Weights of a small multi-label image tagger.
Training: muon at rate 0.0056, 9700 steps, batches of 128.
Data: trained on photos of plants, animals and fungi (iNaturalist), 77898 training examples, 15.9 epochs.
Rows from block 4, named by matrix and row number. Rows with one number belong to one attention dimension. Each number is 128 + 32 x the weight over its row's rms, rounded and kept within 0 to 255. All counts start at 0. Numbers have three digits each. After the name is the row's rms in percent of the matrix's.
# q: attention query (model.blocks.4.attn.q.weight, 192x192), inputs 0-63
# k: attention key (model.blocks.4.attn.k.weight, 192x192), inputs 0-63
q.54 105:153168157112131147111070086189133175116130125136165101140158142162113149090133133095121139099151086165116107057204161195138145134147076061162145166092121116157121155106116079113123131085150133
q.55 113:137061156095073180185092097095162139102178116152124109110153114119110138155127108074106121055069165139136062130143143138104132156100177154178137091115117140087173085134183108161071188136154131
q.56 121:122147114165140084088159139103122112177151143092088142117057148112165137114120108148102156150127107131119153044114166131156209155142070090065036119117092118042103119114164115160143094119106169
q.57 101:126098094180124164114197088122112104125099110112129093142154160155137107063151096062154159157161148130125140223121186118134101140098104149122192148133103139123048168147116112134088161098155100
q.58 101:166169138078084127175065131083147139090135151155133103076150145158139129135130163128094109124140128119095157187080070129160157124118141149117103176072095085146191111170082140176091148146142132
q.59 107:092099063095117104171165139083123130158121110118174096123175129090124131139175090053129209121158148124118109101104175163132144132105095163089116143144149090122125163129123184171144121177122167
q.60 105:136129091106109132154093118117088154174093096146114107185146127106157086154094110203106158105149145125064095171095141131149112150131134142173214103134120112147109137095070122105150090115141175
q.61 100:069152132121098119079157105087102103138098080119116190109142139104149106140134121105166146068114133116124172094106103134028100151119134134097069142102126113161117148067142143147127113171154122
q.62 105:151118109186176144132124153135121085109100129182103116116155088112094091112119142092130114121140111114202142117088169180127150133163168130140120140172145141130059091108164150099162135100107169
q.63 099:075075125151094085178077173117152146132114124146128135149079133101120118172077183153089147076161138080110174065149100098170141145137117146136105171125163176082126150156130231075166114115133167
q.64 102:132172151082164174096138160081161185048109102167105140146153129159072112148146161145112138158096172114039138128168077123080095098121159133107111093143150133209163126116142130155145105162121180
q.65 104:030135071134126046135101101177160165134109091102178161111089133070144157115151088116125158074120096120174162112129116163198152086107113143118125155122123141172139116126092149141102120084143161
q.66 097:128099147173145102069158066161159108140145147138134101118132103197116094146128156153069093117090137092145106151181146160124203142054121116110212124114155161135085136086106132083156116121165119
q.67 109:175138130122124150163104068055171086094117178078109150186138100120105130150153089089142080136163114179114110177152134095109118196120149175132112181096139116118190140193143086145121142172178147
q.68 100:136089164093088198154080137147113147107143126143118161093122125129187185101106099107157224060095108160168076162137094160110067133175100119143183130132085126158148154093153122098112082115084144
q.69 090:105102138146090068090141126071078114151058083135189077199096096125112143193144071151121100142093174108111087124147166132110150190106143154174122123146092137072112099135136167141058109084137171
q.70 100:119197103141133083150083087072126111121121128102119171156142103138089102132165167154129069147132096153175158129092142133110188159130090150084190154092151058096074123127122178078157136129128080
q.71 102:172202173098136107134125140110080133176142042158149113134167154119105171164149205099180109106107174166163145068131136077144176187158104128129086123098176061115102079118099110076164115148090122
q.72 114:113090208169117067177160145151119178145162072177093168155110063155144134126122107136187192123137091196154066145189077152095124165158148093097159126131151100049167156104161080114063144155104103
q.73 098:132111097103176148130126157114124105190146186084159129137119212142123178091160134099157157120147160175186154082134137083057128148141168118095118107058163094197123108176145116128126174105114105
q.74 107:108184172086143102089165217128104108167149142105128098112140160122094119143136132159195103167109106070211157115053149088112134145151128071095143072097119091131138101131070160111139136108096055
q.75 089:100163138071111124120125101124117112094092125136130167155135135102105104125150130148088171117139102162147155116144131123131104060118179188137105097104148106109086161187169170096134145130142179
q.76 101:166163107186104092112071130111195100145158112098137159122100081135158093129039176182150134089088111163133128124123147127146146204131113119120135140198092172087159131106162153168154143174111132
q.77 097:115075123146116064178095080142154111156101134131131123115118133142143185150098077123070163101092112156139130142099110140168062123117129159191093178153145133145129129062157145144197114076116131
q.78 094:151124162128117204123118084151117089125123141129136074133120138201101176119075043127146163175121159118137148185054112124135099116146129153160141146035145123094103171068095128050135050085106171
q.79 101:170111124134117153122108074107147083156097111111120111156103132097203159120110150107182125091120111191084115106105183124117117114116091118218134123134174072097104159110152061114160137142121142
q.80 102:148076152121097101124183099086113111098140177127063069094117135186117145200079126194088072149103135108139112206166143105137093101139171119138170134138160160111083142108064140094149103130108132
q.81 093:144138171110079067129118131201122129099118102080099134118128163093059106085141146158084073123187116151065183092160128198172095098142096115089050153142121122167149128166192192155149135093086118
q.82 104:184165123146147140188110113143113094045077135142106110146130105120162077092079170137118151163085116171126120128098093150159127143172147107142181116124153171150124121147140134125109110049127109
q.83 099:106103103188139141163169114141165122077099137074157045155158092152127110114150104125107100143124128089075133168156073165107123066117193105128133149149179118136098149134157132141197140095101113
q.84 098:130103118135154111121100101134064127118110140150095079155064164125105118092098147066132124138135103110078124132144116078111160139083114104045086119139117122186105126115110142124063146150151180
q.85 099:135107124122130099138126134107096189096182121181140162153113088193159135182145119140120119101123152078125118129147091123089166126159096104117129140137193193118149107099130129068105152179184107
q.86 101:155190107089113218130145101161133076149102149133153111110131128144169087120154134081088102064126125111168116145116122139176125115138167116148085164122107115137139166106069177131147135099137184
q.87 105:050109103074138115124118149157191143207149121138098144130106189056097111155115070126112138144108193103104108138112172126129113141109135168078125168130082091108184088118134160122090130137089120
q.88 099:162118113154109140095136128210125129151132187109127100140093148123128139108110090064127173137103099137133119180152073110047158124085139151093148142200086154145083064107116125128075083156128112
q.89 095:162142143150126211166053134134114109109060156142136163129179174140137130156118192134173044118138153139154122151161150132194090089143120098132129092084121148149158151139096105152181154089126143
q.90 101:131189135130101091061135131187115168154126153111107123120122131077160137133095160155181137180159129133172125135076150145120117092110150182109149134165089159133108116152172151132076112050185118
q.91 110:101147195128077116093174128136196115156127133133120110097108099124156109137174105147097158127132113064089114150184135122094138112039173143172170100154112137092107133116142120157134136221132135
q.92 097:113171100133126145127138116061164132197158151080132142129141112188108114137163075139173126087177128195142096124048199188189100106107132150157090192125145100105110156103171110189152128120130152
q.93 102:112142108167130173104154108083116112108131173154159178155114070100161129189105141143205114102115150085103083122103089131082204104102097183220157110114040129090139160130213096079129120175165095
q.94 096:092114087080058062069145182102103187116106069143150119102155179107150097092105150088129112180142135109119100097162191156144110125132135089161130084155143129123113067170116085146156166146135079
q.95 102:158162145125175183100179176157125155110127121125140136136141177133196155097178131139153142092100130176194065137080129068091105101102136107163151089099104115185076136106108131166189149108167148
q.96 102:128173110155071145125109133090207112165102099159116208132139163095178061135116121173114115121105134121085105067178145049056124123131133147155151052159118113125140078135103138156146171163139115
q.97 097:101145116157138127127141153125113210158152136150145130131093082140104110115135107140136139207137137124119155171055177105127128100133084103092037068070117101149151106141124147143140141150164084
q.98 103:097131164127145089164158116086127183154140130130161128192135065086138196168085141141176153069099083147156087156147110170128127203120092101146080147103079112098104147150178121102137117125110126
q.99 107:121094114080145078158177145153112118133125089143113198121055126144084109107169116173114068178172101105110148082110104151140158150093115158088151125136095122094183104160102187144111123174136105
q.100 095:112184103125084153129103116129139125157096187086087047134136142102124140120160215103118107134065174077126148116147162080134116151110174085148129094098091155114132141098099081115167117109161106
q.101 101:180178151127161198119101129103089120078098164133110124084209151131103119200161150138132123195133138108094086146107120128098151181160127112137098061106123131113141064199128161153111136142180122
q.102 094:092086158133091112158119092168097123084130149118131107064135130142109100121120132136090164172099123130176153142168112155163111131160101109158200140085134150146128106106117068146152060089166096
q.103 105:117135057103071169176130147180106092067165095156150170153136161193136118163192146162073080105121091146158138112078135072126132076130136086098089123132192162149097114081084145155103140099160090
q.104 100:141162140177131174158137119210143108093124142129112103063163111132153167135158094116124109124112129137096139232085111148190155072148141111133174133144100194073054145213081113125103102106098092
q.105 094:082068118100142103163114192135112107102134154114149185186134125146080069111101093109166116142147148139127145179144126116154108123085201112136136177093197145151138164147141079114145165078184146
q.106 111:123118138110144170030122140119158095127149122106109107079157133131131143129166129092082102174186099079114184072115114142166130120092142098220046124201119153187163087133083121128105119137150062
q.107 102:081143150104147149127167083170144048145090092090123094092086120127149120097132146121071117163115176113111148143178141149142161122135107139116171123104137122133127112173153094100092088131117116
q.108 101:067184154087111116086132153072096200125093131121141149104135136084145118143139121083111123201157133105101167071110153124158116150088061127113099150151090112079152165138111127160091131102169089
q.109 106:099114174199118164126175112166094122122138120131125134084132143166162122096117136144075125082142137106177080147209150131085145136122103119121149118146131147169145159122159097108115111103130174
q.110 094:165149099129178141152094156148117136126159093101146183103161106071112064140079099152137120157115136066099152085135132157202152147112043092117149088112089113125177138133089154126120127142124061
q.111 115:179128149167175133114126108033101151105167188121126142157101133139121185147107110078137142159177097136117153069090112013114142176099149098139036128152137131132128109160086134121105193165103162
q.112 102:092197095119111106140050149113120130127144062130109112091122170156140092159137158171135154160097082092105140106140173133118144194141137141162127086093179167175135077060125094189111090069109111
q.113 083:151060173122127153129144193074071135113108160136135097148126096121145156137102109117158125115146180142141119093121116092142155092140126152093116096119124130158187117157157089125115075125130135
q.114 098:158095136133101158135113131136122144077154139132082148159122204179063151124117111110125130137149151097041157112158151111163156096163070112147114173131076132050181213101137102166136165147157097
q.115 100:109099103148139110150138089112159122170101101182164154164143100135130147075175120105107117027130102119123126131170091144176095159120082134085092225102144084120122176134182160130146149118090190
q.116 080:129117155174181112143056124111122115141146187142111169114107125109102176048249053100122160182175119153124169084117138100115136129142114129113177101128139103081118150147151126130124098144086118
q.117 099:057118149172109096132188118156160158135098092161145104116116119118061069154030079160133111163143104120102108191158143183132082109089119139176199102114091117117130180135158097147138158078121144
q.118 101:125098110118157130160151117116142123119109123161096129125112141108115117099127096111128168073162159119114130128117168105154095014175212167108140163087194108113119136135093159127163158180098164
q.119 100:181123083088117155120076178118096153122188124169159120147168137049163077141106218110138142163092121126146165075054107117092146120155105152117085079195103156116106118118051090132077084170084108
q.120 097:124095096067149118122121095143143098157140108101112093079138176166120106152150195153150181103159099127153082149050114185066127089132176185116122169173182122120173100129120148098152133124052163
q.121 107:197083114110139135115146175159134148121147145101106119113126108125137162108099083080097118074120151197157112099100087234163079127160082125129134125137107166162154136133127111162163090139131117
q.122 089:137068104173189100136116174139115193143137136172198118110127091133146088112115162155141136134124171088116101133139098123065126157196138103092109132134172125108119143106136174113108153120116173
q.123 100:107090092145095068081134148107178137174125059146152100137108148090126122062111150078083115085109169160127125135165141123125114171187173095100177226125164085128026151089168138107142171162101118
q.124 094:176107100150203108142138195120118117113169141116109046120136110103088207075130121122166184133155119082088167138123121073134089106087110136119082141158119135145082107144132113192138136134101184
q.125 097:126114128137125129136132058136123125149138133107092180117150096085125147082156147172104143161152114175168178096143119151104112126127150153081111147126033095107172103094148163144104114179166135
q.126 093:171039148151171178137145119125114107115135149105154131159147036074168186114101083169123119077138141124119124144128110147138121110181152147103108108137153162152139145138131153055084117102138189
q.127 084:159147068041115119125123127141120115137144134127127087117162194140128079142096227065148145074171091150145147104159110161152169156145061149111153106191110144179108126109131110133144157161128161
q.128 108:089159130129110162115137049169195123183087149093135137110152090112135097094141091062141089100206057098146131154180136128151049161143113148105171126127069159084134186134103186153117156164089048
q.129 104:115112119165136128162157108134147100158190099137140121136125071102164148083140091126153090133125089167115184102121137158127181170164153112140142126118137090113119116063105075121134178097128120
q.130 092:146059085097131172050108158160133114115139101155122129069094107098103176112106095143104177076149204146198155080104173131113195142116131128133108089163111099135162152127163137120135125150085102
q.131 098:170138144156121187115125117109148193074140160135142170123164203128135076134119097143134180197099092145116164124147101136044160090151174141107103126133150151137109110138080137145134094143141110
q.132 101:083163107099186137112100097164160147159169134139076113097127124100150106110128146171147122169109156128163121149141099167148106158148188165128173139140126097124097146075171132146165241150049111
q.133 097:146166062153113057160171096145132165126160096110132130099100135114120097165148079138112118075120176078165127143091154058122113083080161133118159110150130135088149145142149157158077148107147100
q.134 092:132092136162147136076148099122145079132156087100140125165087076166131218142148145156085120124158146121134121136107107088130144142142102124143093141159149142117172104061138139137103145115114092
q.135 103:160078112238093134174161144162143142078088177133078140134139122115152164106065148140176179125099125162110110125169106128095124133116147116111087144161144090137087186113119105112135154103143114
q.136 095:083126129132101127154100160165105124111095157120111115104190108145146152112098101121092213126118155163148172148126127098088095146121102149174148173091173114110128135092083190144187094173102171
q.137 091:136109127083078146088123167117093166106122137123154139104152151159136151130141149105133108235135114162170158088100172119172144098119132135153099145107091099126108092105122147144140109120076157
q.138 107:113120159219130098180142131175144105134103107146097105153162133177133110113170083183126156140095131133154112226131104155124148165152116147162161084057133159109121145134097121146110126099112104
q.139 100:145109170138105124135076211116146078177129117164104148111127173124110094142118167081135105153141116077137094146123179154091162105136127079137125100124168090158159137117089144130132175141080162
q.140 105:162074108102125172116106174201134117100078067175144096127139126117163189100070127176168093152070135117153110109165093144154131070169144086164117202116158150177067136124105112066101146074172163
q.141 098:124151123140121137130115148090187101106143129178145103113104130163192152147137094164110158070210123100098098099160089161117082098089112177123125144122170087083066119111150181110197128163129140
q.142 091:132114137034127077166163094160129126116075175126136131142134214102123117128144206078116143136179090084158109130130139078176133150129129126084140110115120171135116141144146139123171110195105160
q.143 100:150052112135178128096153055132115151093167114103183082154165151102128104115082104177200111173139101147115191069095146142086112096162060138151145084158144163107157134149164100082122115121122082
q.144 102:027154069103152102121143126146105096149127095132111152129136136156125135156094145134131128125136127118138096118153224078132122090065195143175162104090147106181146082171148108143141134161100146
q.145 102:071189121138184098120146162128123047092133124102112142114128094133101124125155140087078129107169068112048135140125094082156135141153136165107069108141116144153185111228107120124074097136111103
q.146 087:106103133082193093172129125147105167157161150078126148181092102148097145138163128130121104134098126128191168088097119150076118169115127128093173193114130120085149087069147150149174142110100116
q.147 091:109114087136093143064120156140125173181177131157159132132131145088092109127134125082150174159145105136149127123142109173136152111133094154083176104141149131088136080128182031085156067132209153
q.148 091:141163176072150036136089122035130133153135083091095172118051147156135093149096156128093109106147122127093130171144140119150134068179123157121125134109110084168143160158118135102127080097139140
q.149 110:174087139125154167179112082186149100133155149086140152178096127165100132186098177113121105144116123177145158162124054074143073072118130140103129096105133129160159152156115079118105127071120130
q.150 099:060171126126080080102104139143082082151138126109129105170153154061138157065135089165087102183151147134133142194129119135164133158155143099144108152059184113143072116102140153165125093075133116
k.54 107:061120148151142192130141119125152107174167111189130100149092166125141069160174119095075080077111171113086097153255150084133088174082165154119200124089138142115103150113111186164143100071146177
k.55 108:121155066136147161072129196096151103112084082069112091060117124123125147152168140103088126154081116121132090138149106083139189126144191079093140158128141128137136119121127113100148126146154140
k.56 119:174165121089107090147104090102137193172129139114111147134140135118137179120061174135101185012123160078138145165093157199084148181158120114087115103168149158161151162145177138122137118099088132
k.57 099:151176134143105197102109120140085052129218151154185153162156099143110091161127132160154112125107124173107109065113140120140161100154130108110159092141090112157128153086136147141136097140135093
k.58 099:113148109131170175110122123135164131093091130134137101097066105166185166170132110101124114102139100096086104109132132120151094141118149102148107149116201120104110171170189222104187131162087100
k.59 106:147131160191131114132120179135158096095144106133099132129125072122115099152115156116092135088103129138115121013128155171147193152145122109141170137131149102120157109125093102120137150154133107
k.60 104:107156206074147111127123101137163213112115122101157154127148134115145184161132126087116151098100189056115131136098095107145124162117125114096096120135131186103114131173099134137105116145181120
k.61 101:168088091139091157142155159117114139118105098074123168122128160071082140097132153134134118150094068170125086071101135177133107101174133103154138089124051159119148172190144120164110127039068149
k.62 100:110138156130084073195066096157088225141121137109138147148165141152102153147079137110182151159168113175107137134138118120124137150141000132099124123152107065107121136120078117128149186149128138
k.63 105:151110147108157172183144142106155156113115169073080139142081183116134160148133144114120143188109157079127133152161108077142156109142054137101141204099149106171115123177165144127130045094152103
k.64 100:124083117158068089092176069143138165101103180117150131103129125100135170102127124118132068152102124194218097178060170141162197115152157142127148112107125145158143123157145107125141088161126087
k.65 102:126139144183163113090115116101095059200090129122153118159085119120137182136109067138133145155118164123081155099037158120113101143109149098107134132102089136081150214147130067162112116168150155
k.66 091:086168129154080095107138170146156162167116152126154099140152097057209162141134096115135104150142182105176117140083088135159072174171125091134092123088134122128127051197144115099136135152079139
k.67 113:104095117179103092141112204106127165164102112190117147080118107142121138111090159170104193127163096110105198090141176101108118117159133113127112092106131130098137129139119141142121101070162133
k.68 108:110123111110172098121107144129095093150131115152205145121172172163046129182128160110134147159154121167112072102122177114201188137122091142169127139065103081091151136091073161120112139121130159
k.69 092:143164098100157131134115109125163108088092163160121133138133124149174131128140151051118119154214106132163105126157128129083161091137153125069138059198105121138135150144169133152184111136121120
k.70 104:110100161116127190132149159122086127153102077155094126130073144133114089115156103157106204163066131063121180121132143125113114083135127175110045163117065127125120150161161143132084156111167120
k.71 096:102115157110156128112172097103195100148088170148046167115100076123130155078155133161138155115122094097113147149151143190058102105076179174114135109167105153128109151140157143107171122071184150
k.72 105:163106088119088188147094139037129143105138218129137137094185170125104168088115102101159186082117139143109152092116172075103172060127113148144077141160134106105134107083114143175187079103142188
k.73 099:160132122133151127113139091122113132098147086083161140109141058116118118151171179151147160168130090119145162161138134139091075161094153104142151135148146140118091140150157140158087148157164144
k.74 102:129069157129119164139160066139161160112082119151140109129106116125108115121110155129137197174071074103081207169127117182162072089112108127130152133153113118179075156155141107072175139110137123
k.75 088:121168171127157143108092115176118125084119145105115107130124158154164091129156127214089044109106091050158094088153160122144132110119096112089116142136100143153136156109129151151097126132146141
k.76 110:128123112098108098119165105132145084146113115144158114142107173096113189099070092062121141161130137122159067076111097150159148121140144158101104094109148125176094106191096212134129123164149160
k.77 100:118177135050162115102089170159102126131183109138115145122162143133153143100102094102124126156192159137102115102120105120126157181129117153128143142090130150118159127098161109028064089178099103
k.78 102:159143131096124094172151128166110159095129165134085166126127108099197113106154149140159103125199137145180093156130085124139107068176112151174166149090127099108143144151121097093132153109087079
k.79 102:117192089152159143131131172157116129128150172099162136083176092145064105143169150101124032163167149132142196099136111107105151106112106144066103137050117130167122095113140159179069129056067120
k.80 101:137166128094134118144087154152125221101125151148142101133089155127142070124156161136140154120105161196094157113086076096210090159132089125104061118131127121127096124107156120129118132076092121
k.81 092:185133114180151152069073142119152104140133132091072161127062104143104094152114155175115189140083098093122135160127114060134150113131168186178108095163114092117119110135149148133047141126074111
k.82 097:148103150121137140131084149094192188149188089119100120131165151176153121180106091151151053136191110122070176091139089170169151159072109130159092139093110175105156131108150107105123092108131102
k.83 104:167128155125153115153087145158114130119130105121135115137156168116106091129154057117137081195151153123109169123093112139187189171179117106130121153126143156131191076086119159124101104138091156
k.84 090:120163116147126169190150126128141163127141149141122069094124108170152107135132173075134150069106141123118096152113185155149097139177124093117143117164167107117145116191226104185136102120159158
k.85 095:146149124147158175131133118077117169142063082127130109110138163127117132081083166081158181156144120152112121153114213168094127122167177101151079136126114091089165040093143097104179130155091121
k.86 090:038081176161074114178181116150093080177159091181110134110098148147130115179108124105131167148101134160112128110150103112148118138167072126159214146143074141122141119175108164094142105107111082
k.87 098:091153145145157164152146107105124132083108145102094135114146036143136211065092123138140128113124081122114075166106093127112149098092086062114230143133160140149158191142070089115100125136093119
k.88 102:053110126074117116165138131026114181142168142088139121125127178176133136147099108145115134111128096153123131080078157102117131174162116072149165111128159135130130101118075129159111136105143121
k.89 100:152120093170106104074125124175161135129144099110089150110167086119048184135199121156123110152150162140110106122120105107136067167109101101132135149130190136129100139116107105126142169121073100
k.90 099:122135178101085161115089083105176113138139085126108125117154145124140112114144126185120068135105121134119138135199049144141146120119110127154130177148146040094135100166089128144124203170147137
k.91 105:109140138118160151092076108123135149131104135111214146166110132110122091075139109141108096098148092218157125084136151106171194147142123132154113073167111125132152133129112145115084132137100158
k.92 096:140086154107115062137087213133072123120160147186133141171106137053083117131117129139104101123089105087129137142188097102151169113106148159162152181119121145143162113143093156131130109157116088
k.93 091:103102128101143087145126137166109109136042120104146053147161123118078166067158177122118119149168118121130133135149199117104134150108176125113094137132120183105151085115131125090143126085160125
k.94 100:144178091193171212086080161113184068157180162159113152151060097115145091110174125143153150072107108125159139119158074092098110098093176104165110134104196121199125111113135119149116177132073133
k.95 107:104126147088087150114128100135065114155133120155096167145148094159094046151175150144167057151162081096118117130171143174093080130099088141143129140152087108153126131119160152074104107147118101
k.96 107:088042114132142144116173098168113063140122131141201067118208120159127127077145126114135120142113112174128139140107141120100182112127116162142094146121132148133114126141152111143120095133172174
k.97 098:177080147146107148144115132160147125096121173108050101105091120119203134096112114091132179092115162091106093139098108143109090127119163145168193137139160120135159126094125068136147147139109126
k.98 108:166194151188105129155117138158102078161068167167082178107057135132104191114120106139146166140154126098190141123122109114135142092184158120091106144118072166093146146080094149126098144126091149
k.99 104:130162172175126185138135133040188102149159122192118106183078071110195108081132119164165157102123096110101100158152140140064131071147139128118118090134138133179111127158089158110153153115099151
k.100 089:146099128138169128189180148167123157116080066213149111111095092143135111155100148071144111147121131143159150090064113145121077091114084137073129137142154112163118129145114123124101131068158112
k.101 101:140065162172104047170118098149159067108145154127072117149131097084026146123123150116067159084100120154113143125101146156116148144192156151130205157177105153117123074127145100154137188095111124
k.102 093:161193102071142177088090115096127174133220150117105148119081107077123149153083100158148117118160075101103110100100111095161115184112156186154067107096182124121135146129133143092111177158100106
k.103 105:133148125132133082147185121075156161134150105114136160102092222127149067143103108045134143174054188116147175145131125153171097107171076128136170144133139158145134110145166083116094122136149130
k.104 114:114141145107118112135184120106126147129098097138100114108120137136121102127123108130158102103184135154150133143180090147095100132091141157176086122128109117129113213136053152153151140166138154
k.105 100:174186074152128153129072138128125193097179109116165149109114139150149163158174144116114162102168149072125105102150126087141107175174105098092163180142132061117139129121170105087152157132132140
k.106 099:132154123129136134033147126156123130144152084098132055135118155159109111136106124122106112084121186140149177168099111146058142140104092127091191101178141152181107121141153097113135110114076138
k.107 103:160103113156157081145133152133146124083101104093150127176132114089144108143115190121120037100149133131160140136124158133131167148078141132119164100129113112080153173158114126154137116121181181
k.108 100:145144098069088140117162108166152094156140135165101137152140117157134148110085100129131122019114183149136106147141096122060099077127161123098123151082171148181039127125170124134188190151099139
k.109 105:095078120133115128129110141088130134106090107102153085143140177151138123191119147147107077109147206199111132136125156098135081184111135107227081108107136094068110085088109164181145132148145126
k.110 102:126052141121159155141144158100177106117120118094132099143146126107176168103188150139101150064133175099093061195136145132136152125099167116095096135159145085116106072111078156093169230150148129
k.111 111:118148136081091141103124143165103149103149136144122120099148121155142111118144129081133177147120145109152160194210139216097099132110067153113191145151170147155089166108180130088180118132111095
k.112 104:154099106106151152112122145163098084093128155090156132137088095070134184137068132125147081121138117104120093109118097116122147145095067183100151184154128127095085143124169112178103187129180147
k.113 086:148149107130161103134153076104165160117078118099137109111167169152054096170121161109094150136109103152102139112079179154199094162107169097086120115118191106108126119100181066160163142128133103
k.114 094:141133205077119083139143202161148202083112104121130113132188124126108122146120146095159163078171118120184112192145119128148149082093101084140151125189125092171092087109084107100142099150128119
k.115 096:108158120113095063149121119209041109131112104114139188106107135141169186152119111178101106178109135092113089126137186102101126157149165114120113111135104187131099197136083175114139060140182098
k.116 088:133086162086105119137129116090109095039126118135120132180205109100111151161118125130124084079172140033156068123124163143129142102101131126100112139141100134117121154113150161169119134083133103
k.117 097:141087096139169111153021094145123141127089146099144174139121137106199143114150132152161092093146157170120142141141136075166127107106124123108045105108092131123166126120125112124123081153136183
k.118 096:122120121212114118153171146129117149124137176132149132069138151158138175127166141128139072155096102121191121120110076107097159140145145053175143144091121153125126146070111160148103053182181142
k.119 094:103073146085126167092180089107177134211142147092104098109141171159201129125116102171107139092070101136117158086181155173096075097114183096130147134122160166087095158074104125145195144097152142
k.120 091:119118134156144160083151122167117097141153084111122132131100085130130147114095147130122075177096076172140115083148141100117177155150083118141131106074104132113128130149113142116130148180076127
k.121 106:142163039140126111120147118103081145209094106083143167133140104119111125124106158166135170118133140143109126125080103122115092133145127160154134127081099067196148106105137106165055101100109097
k.122 089:161143143156111130127112119140180113155136146105125169145074175131102143122121108092117142195149157116127146113100098057159170131203148142109171136148132124121124089135120129163154158127102052
k.123 093:140179139121158116150129078086130109066153150083142135171115159100146046165155095129092165196083086104142102095136076111105096155080179136158070068156104163105134135179043113109111072113142128
k.124 096:093153143066086137169107085149106129139133163135156172135117139127088094178121152194123108087083143132059102156184172178131178142158146131084166083157138148156145129090181174079129150126163104
k.125 096:117109168108118121127148142133088047073200134134185112209179122121131112117124089105093150107082115155105094134176089153166126161067146138151116111107127152061184194151091106104173079098161153
k.126 091:141157038164108086112112128170069145111137090144106098104187162159109135181176135088102126188100152162066120109101167130172110130154082131100112130123136119111139112111177096134171088117150077
k.127 079:069121086184143149108133176076130119185173099135096135141126081133091050128087109188154150104112134116090140158125109127103129106148133125083114086121135137132120121155148130172081077138126117
k.128 114:074090116143140099152152124148161112146148164126122100124125140119160118135102134096041137068128133079146173130082130092125176141056106097110087092185136111123110110154095100160094147144128156
k.129 106:105132169167161127184136101097151137141096109085125140089123158162140088151169083149080151145196139113195126114099115173146128121065151161113128129160088126133153144142096172211128106128125112
k.130 096:145048186136178121125125076108071092120121135110146160124166089117103156147157148074112141122158155126115187169114106122056109127107165205159127116088117163119113110095154062176165160053166072
k.131 104:125135131050107179152112165129100138121143077120140126130172134176138150113179132131188175145110129147080105160106154101148103123165172097086152167108136107108138146120149088104092101171138160
k.132 097:099111086143092080138132148076163166224157104115146123138100138161082118154119112129133151127155145150109119194125084117098150157099139142192099106142069116082154069116075162097058100135183139
k.133 096:153059117112131161121089183123106167107108146121162137097126128091174080084147138110132073104127104145075088111134134131118139122183134172163131137109195060131177073151109080129180082090137121
k.134 096:110165094128155180099167130072179142087121088095137148172086147121100122125064157082174092126115176144150121146127095172127162129136157159078126176090091155114100066138120130127052116075148173
k.135 087:127146084181119085165140177092108090102101124108113120061130125191172115103158161116121158147162148102080198164176136139161101149146095117097174101065191174164094158123140143123141102204141162
k.136 094:120100103124130128117139087141110114171202143168175173126122095106066114112167173121116115113155101064107153117106088115094078120153165110126162114145119128206099134128138103145101163132121124
k.137 099:190209180152090162126134072154083058115178078128099125106145159143079161147173097168121112167108115108103053102164099112142111156150156113174101109150165139145139112145097114144225121145112125
k.138 108:120137085078123090122134102072144143101111139126173147142113089087140169135133150109153158053149103125110150081151118152120149142129127166092094173141131031125114105088155094142135107100140147
k.139 098:131165084059130134115145164129156105169110111096131165145147164118118157095104142171151047140168106190148147183139079098158110143077102114166173135132109127150095178138159168051123143111152110
k.140 107:150210132135094115180125151129096111124081136109094098172164170172095120161105132142119171155128108102106071187153141143126089164133105139060165108092119148159083132119155122125108084179112080
k.141 102:144083131131166124144127127150120170158191116131060163162116141120073044055158164074146103213092110115063088099117121093164088124089127099156147076125051137173159157149129078122084127164120132
k.142 088:103080125164159130125151134096179117175110163121078076120166091166113193156126178189127111196113129144102125129155141161105080136167126090182133080069114143137176101147109165084187104116108119
k.143 104:194136089145156126144152098112088121143183073114135131144105157184137118143113103136158158123118138095131090139121089140122110125125152087086115121089154081145121207135106150093149108101084230
k.144 107:182099130114133079094154140149137158088152115133152110161124143056158099172117072173166072135116161091103112076138104115162114151196156096159107105108107096102090122088098155118170157103124158
k.145 096:230120130071102137140127162154124206073068154192152146092173138127169110135102105171146128147115138171174113132094167154173183132187135170109131131105128126081156074062139177128168110154133128
k.146 091:137101125098109131112106115122120089172099092142145161103101088085178092125144127165075136076146113099163155127166129112095116149124163134132066142075084199144133098112128188158120136096086131
k.147 087:093089152133172081138164125153148139074124152139148111144117087100080128081197117176106106170106221192106126037134122139144148094155121150142107178142142090115135131139158164098142120161122154
k.148 095:111160097120163193176057110153190164142110166199143096130171131125128088096190110143107124109149086147116163126090117091105162125090108121193135105131194105089136122102117132140129148145116082
k.149 106:133210064137085117129161167099053105084090100095126081089159139115139133183168140162122145119133102137101149040115147153125162111176095120137116170084106158097091075093137124104143107132136179
k.150 101:114081117128116146115155197169130122124103137118203147137103127084124104171186122154190113116099115116120125138128108128152139157148070144142187049143109171111124194107099117111122053075106081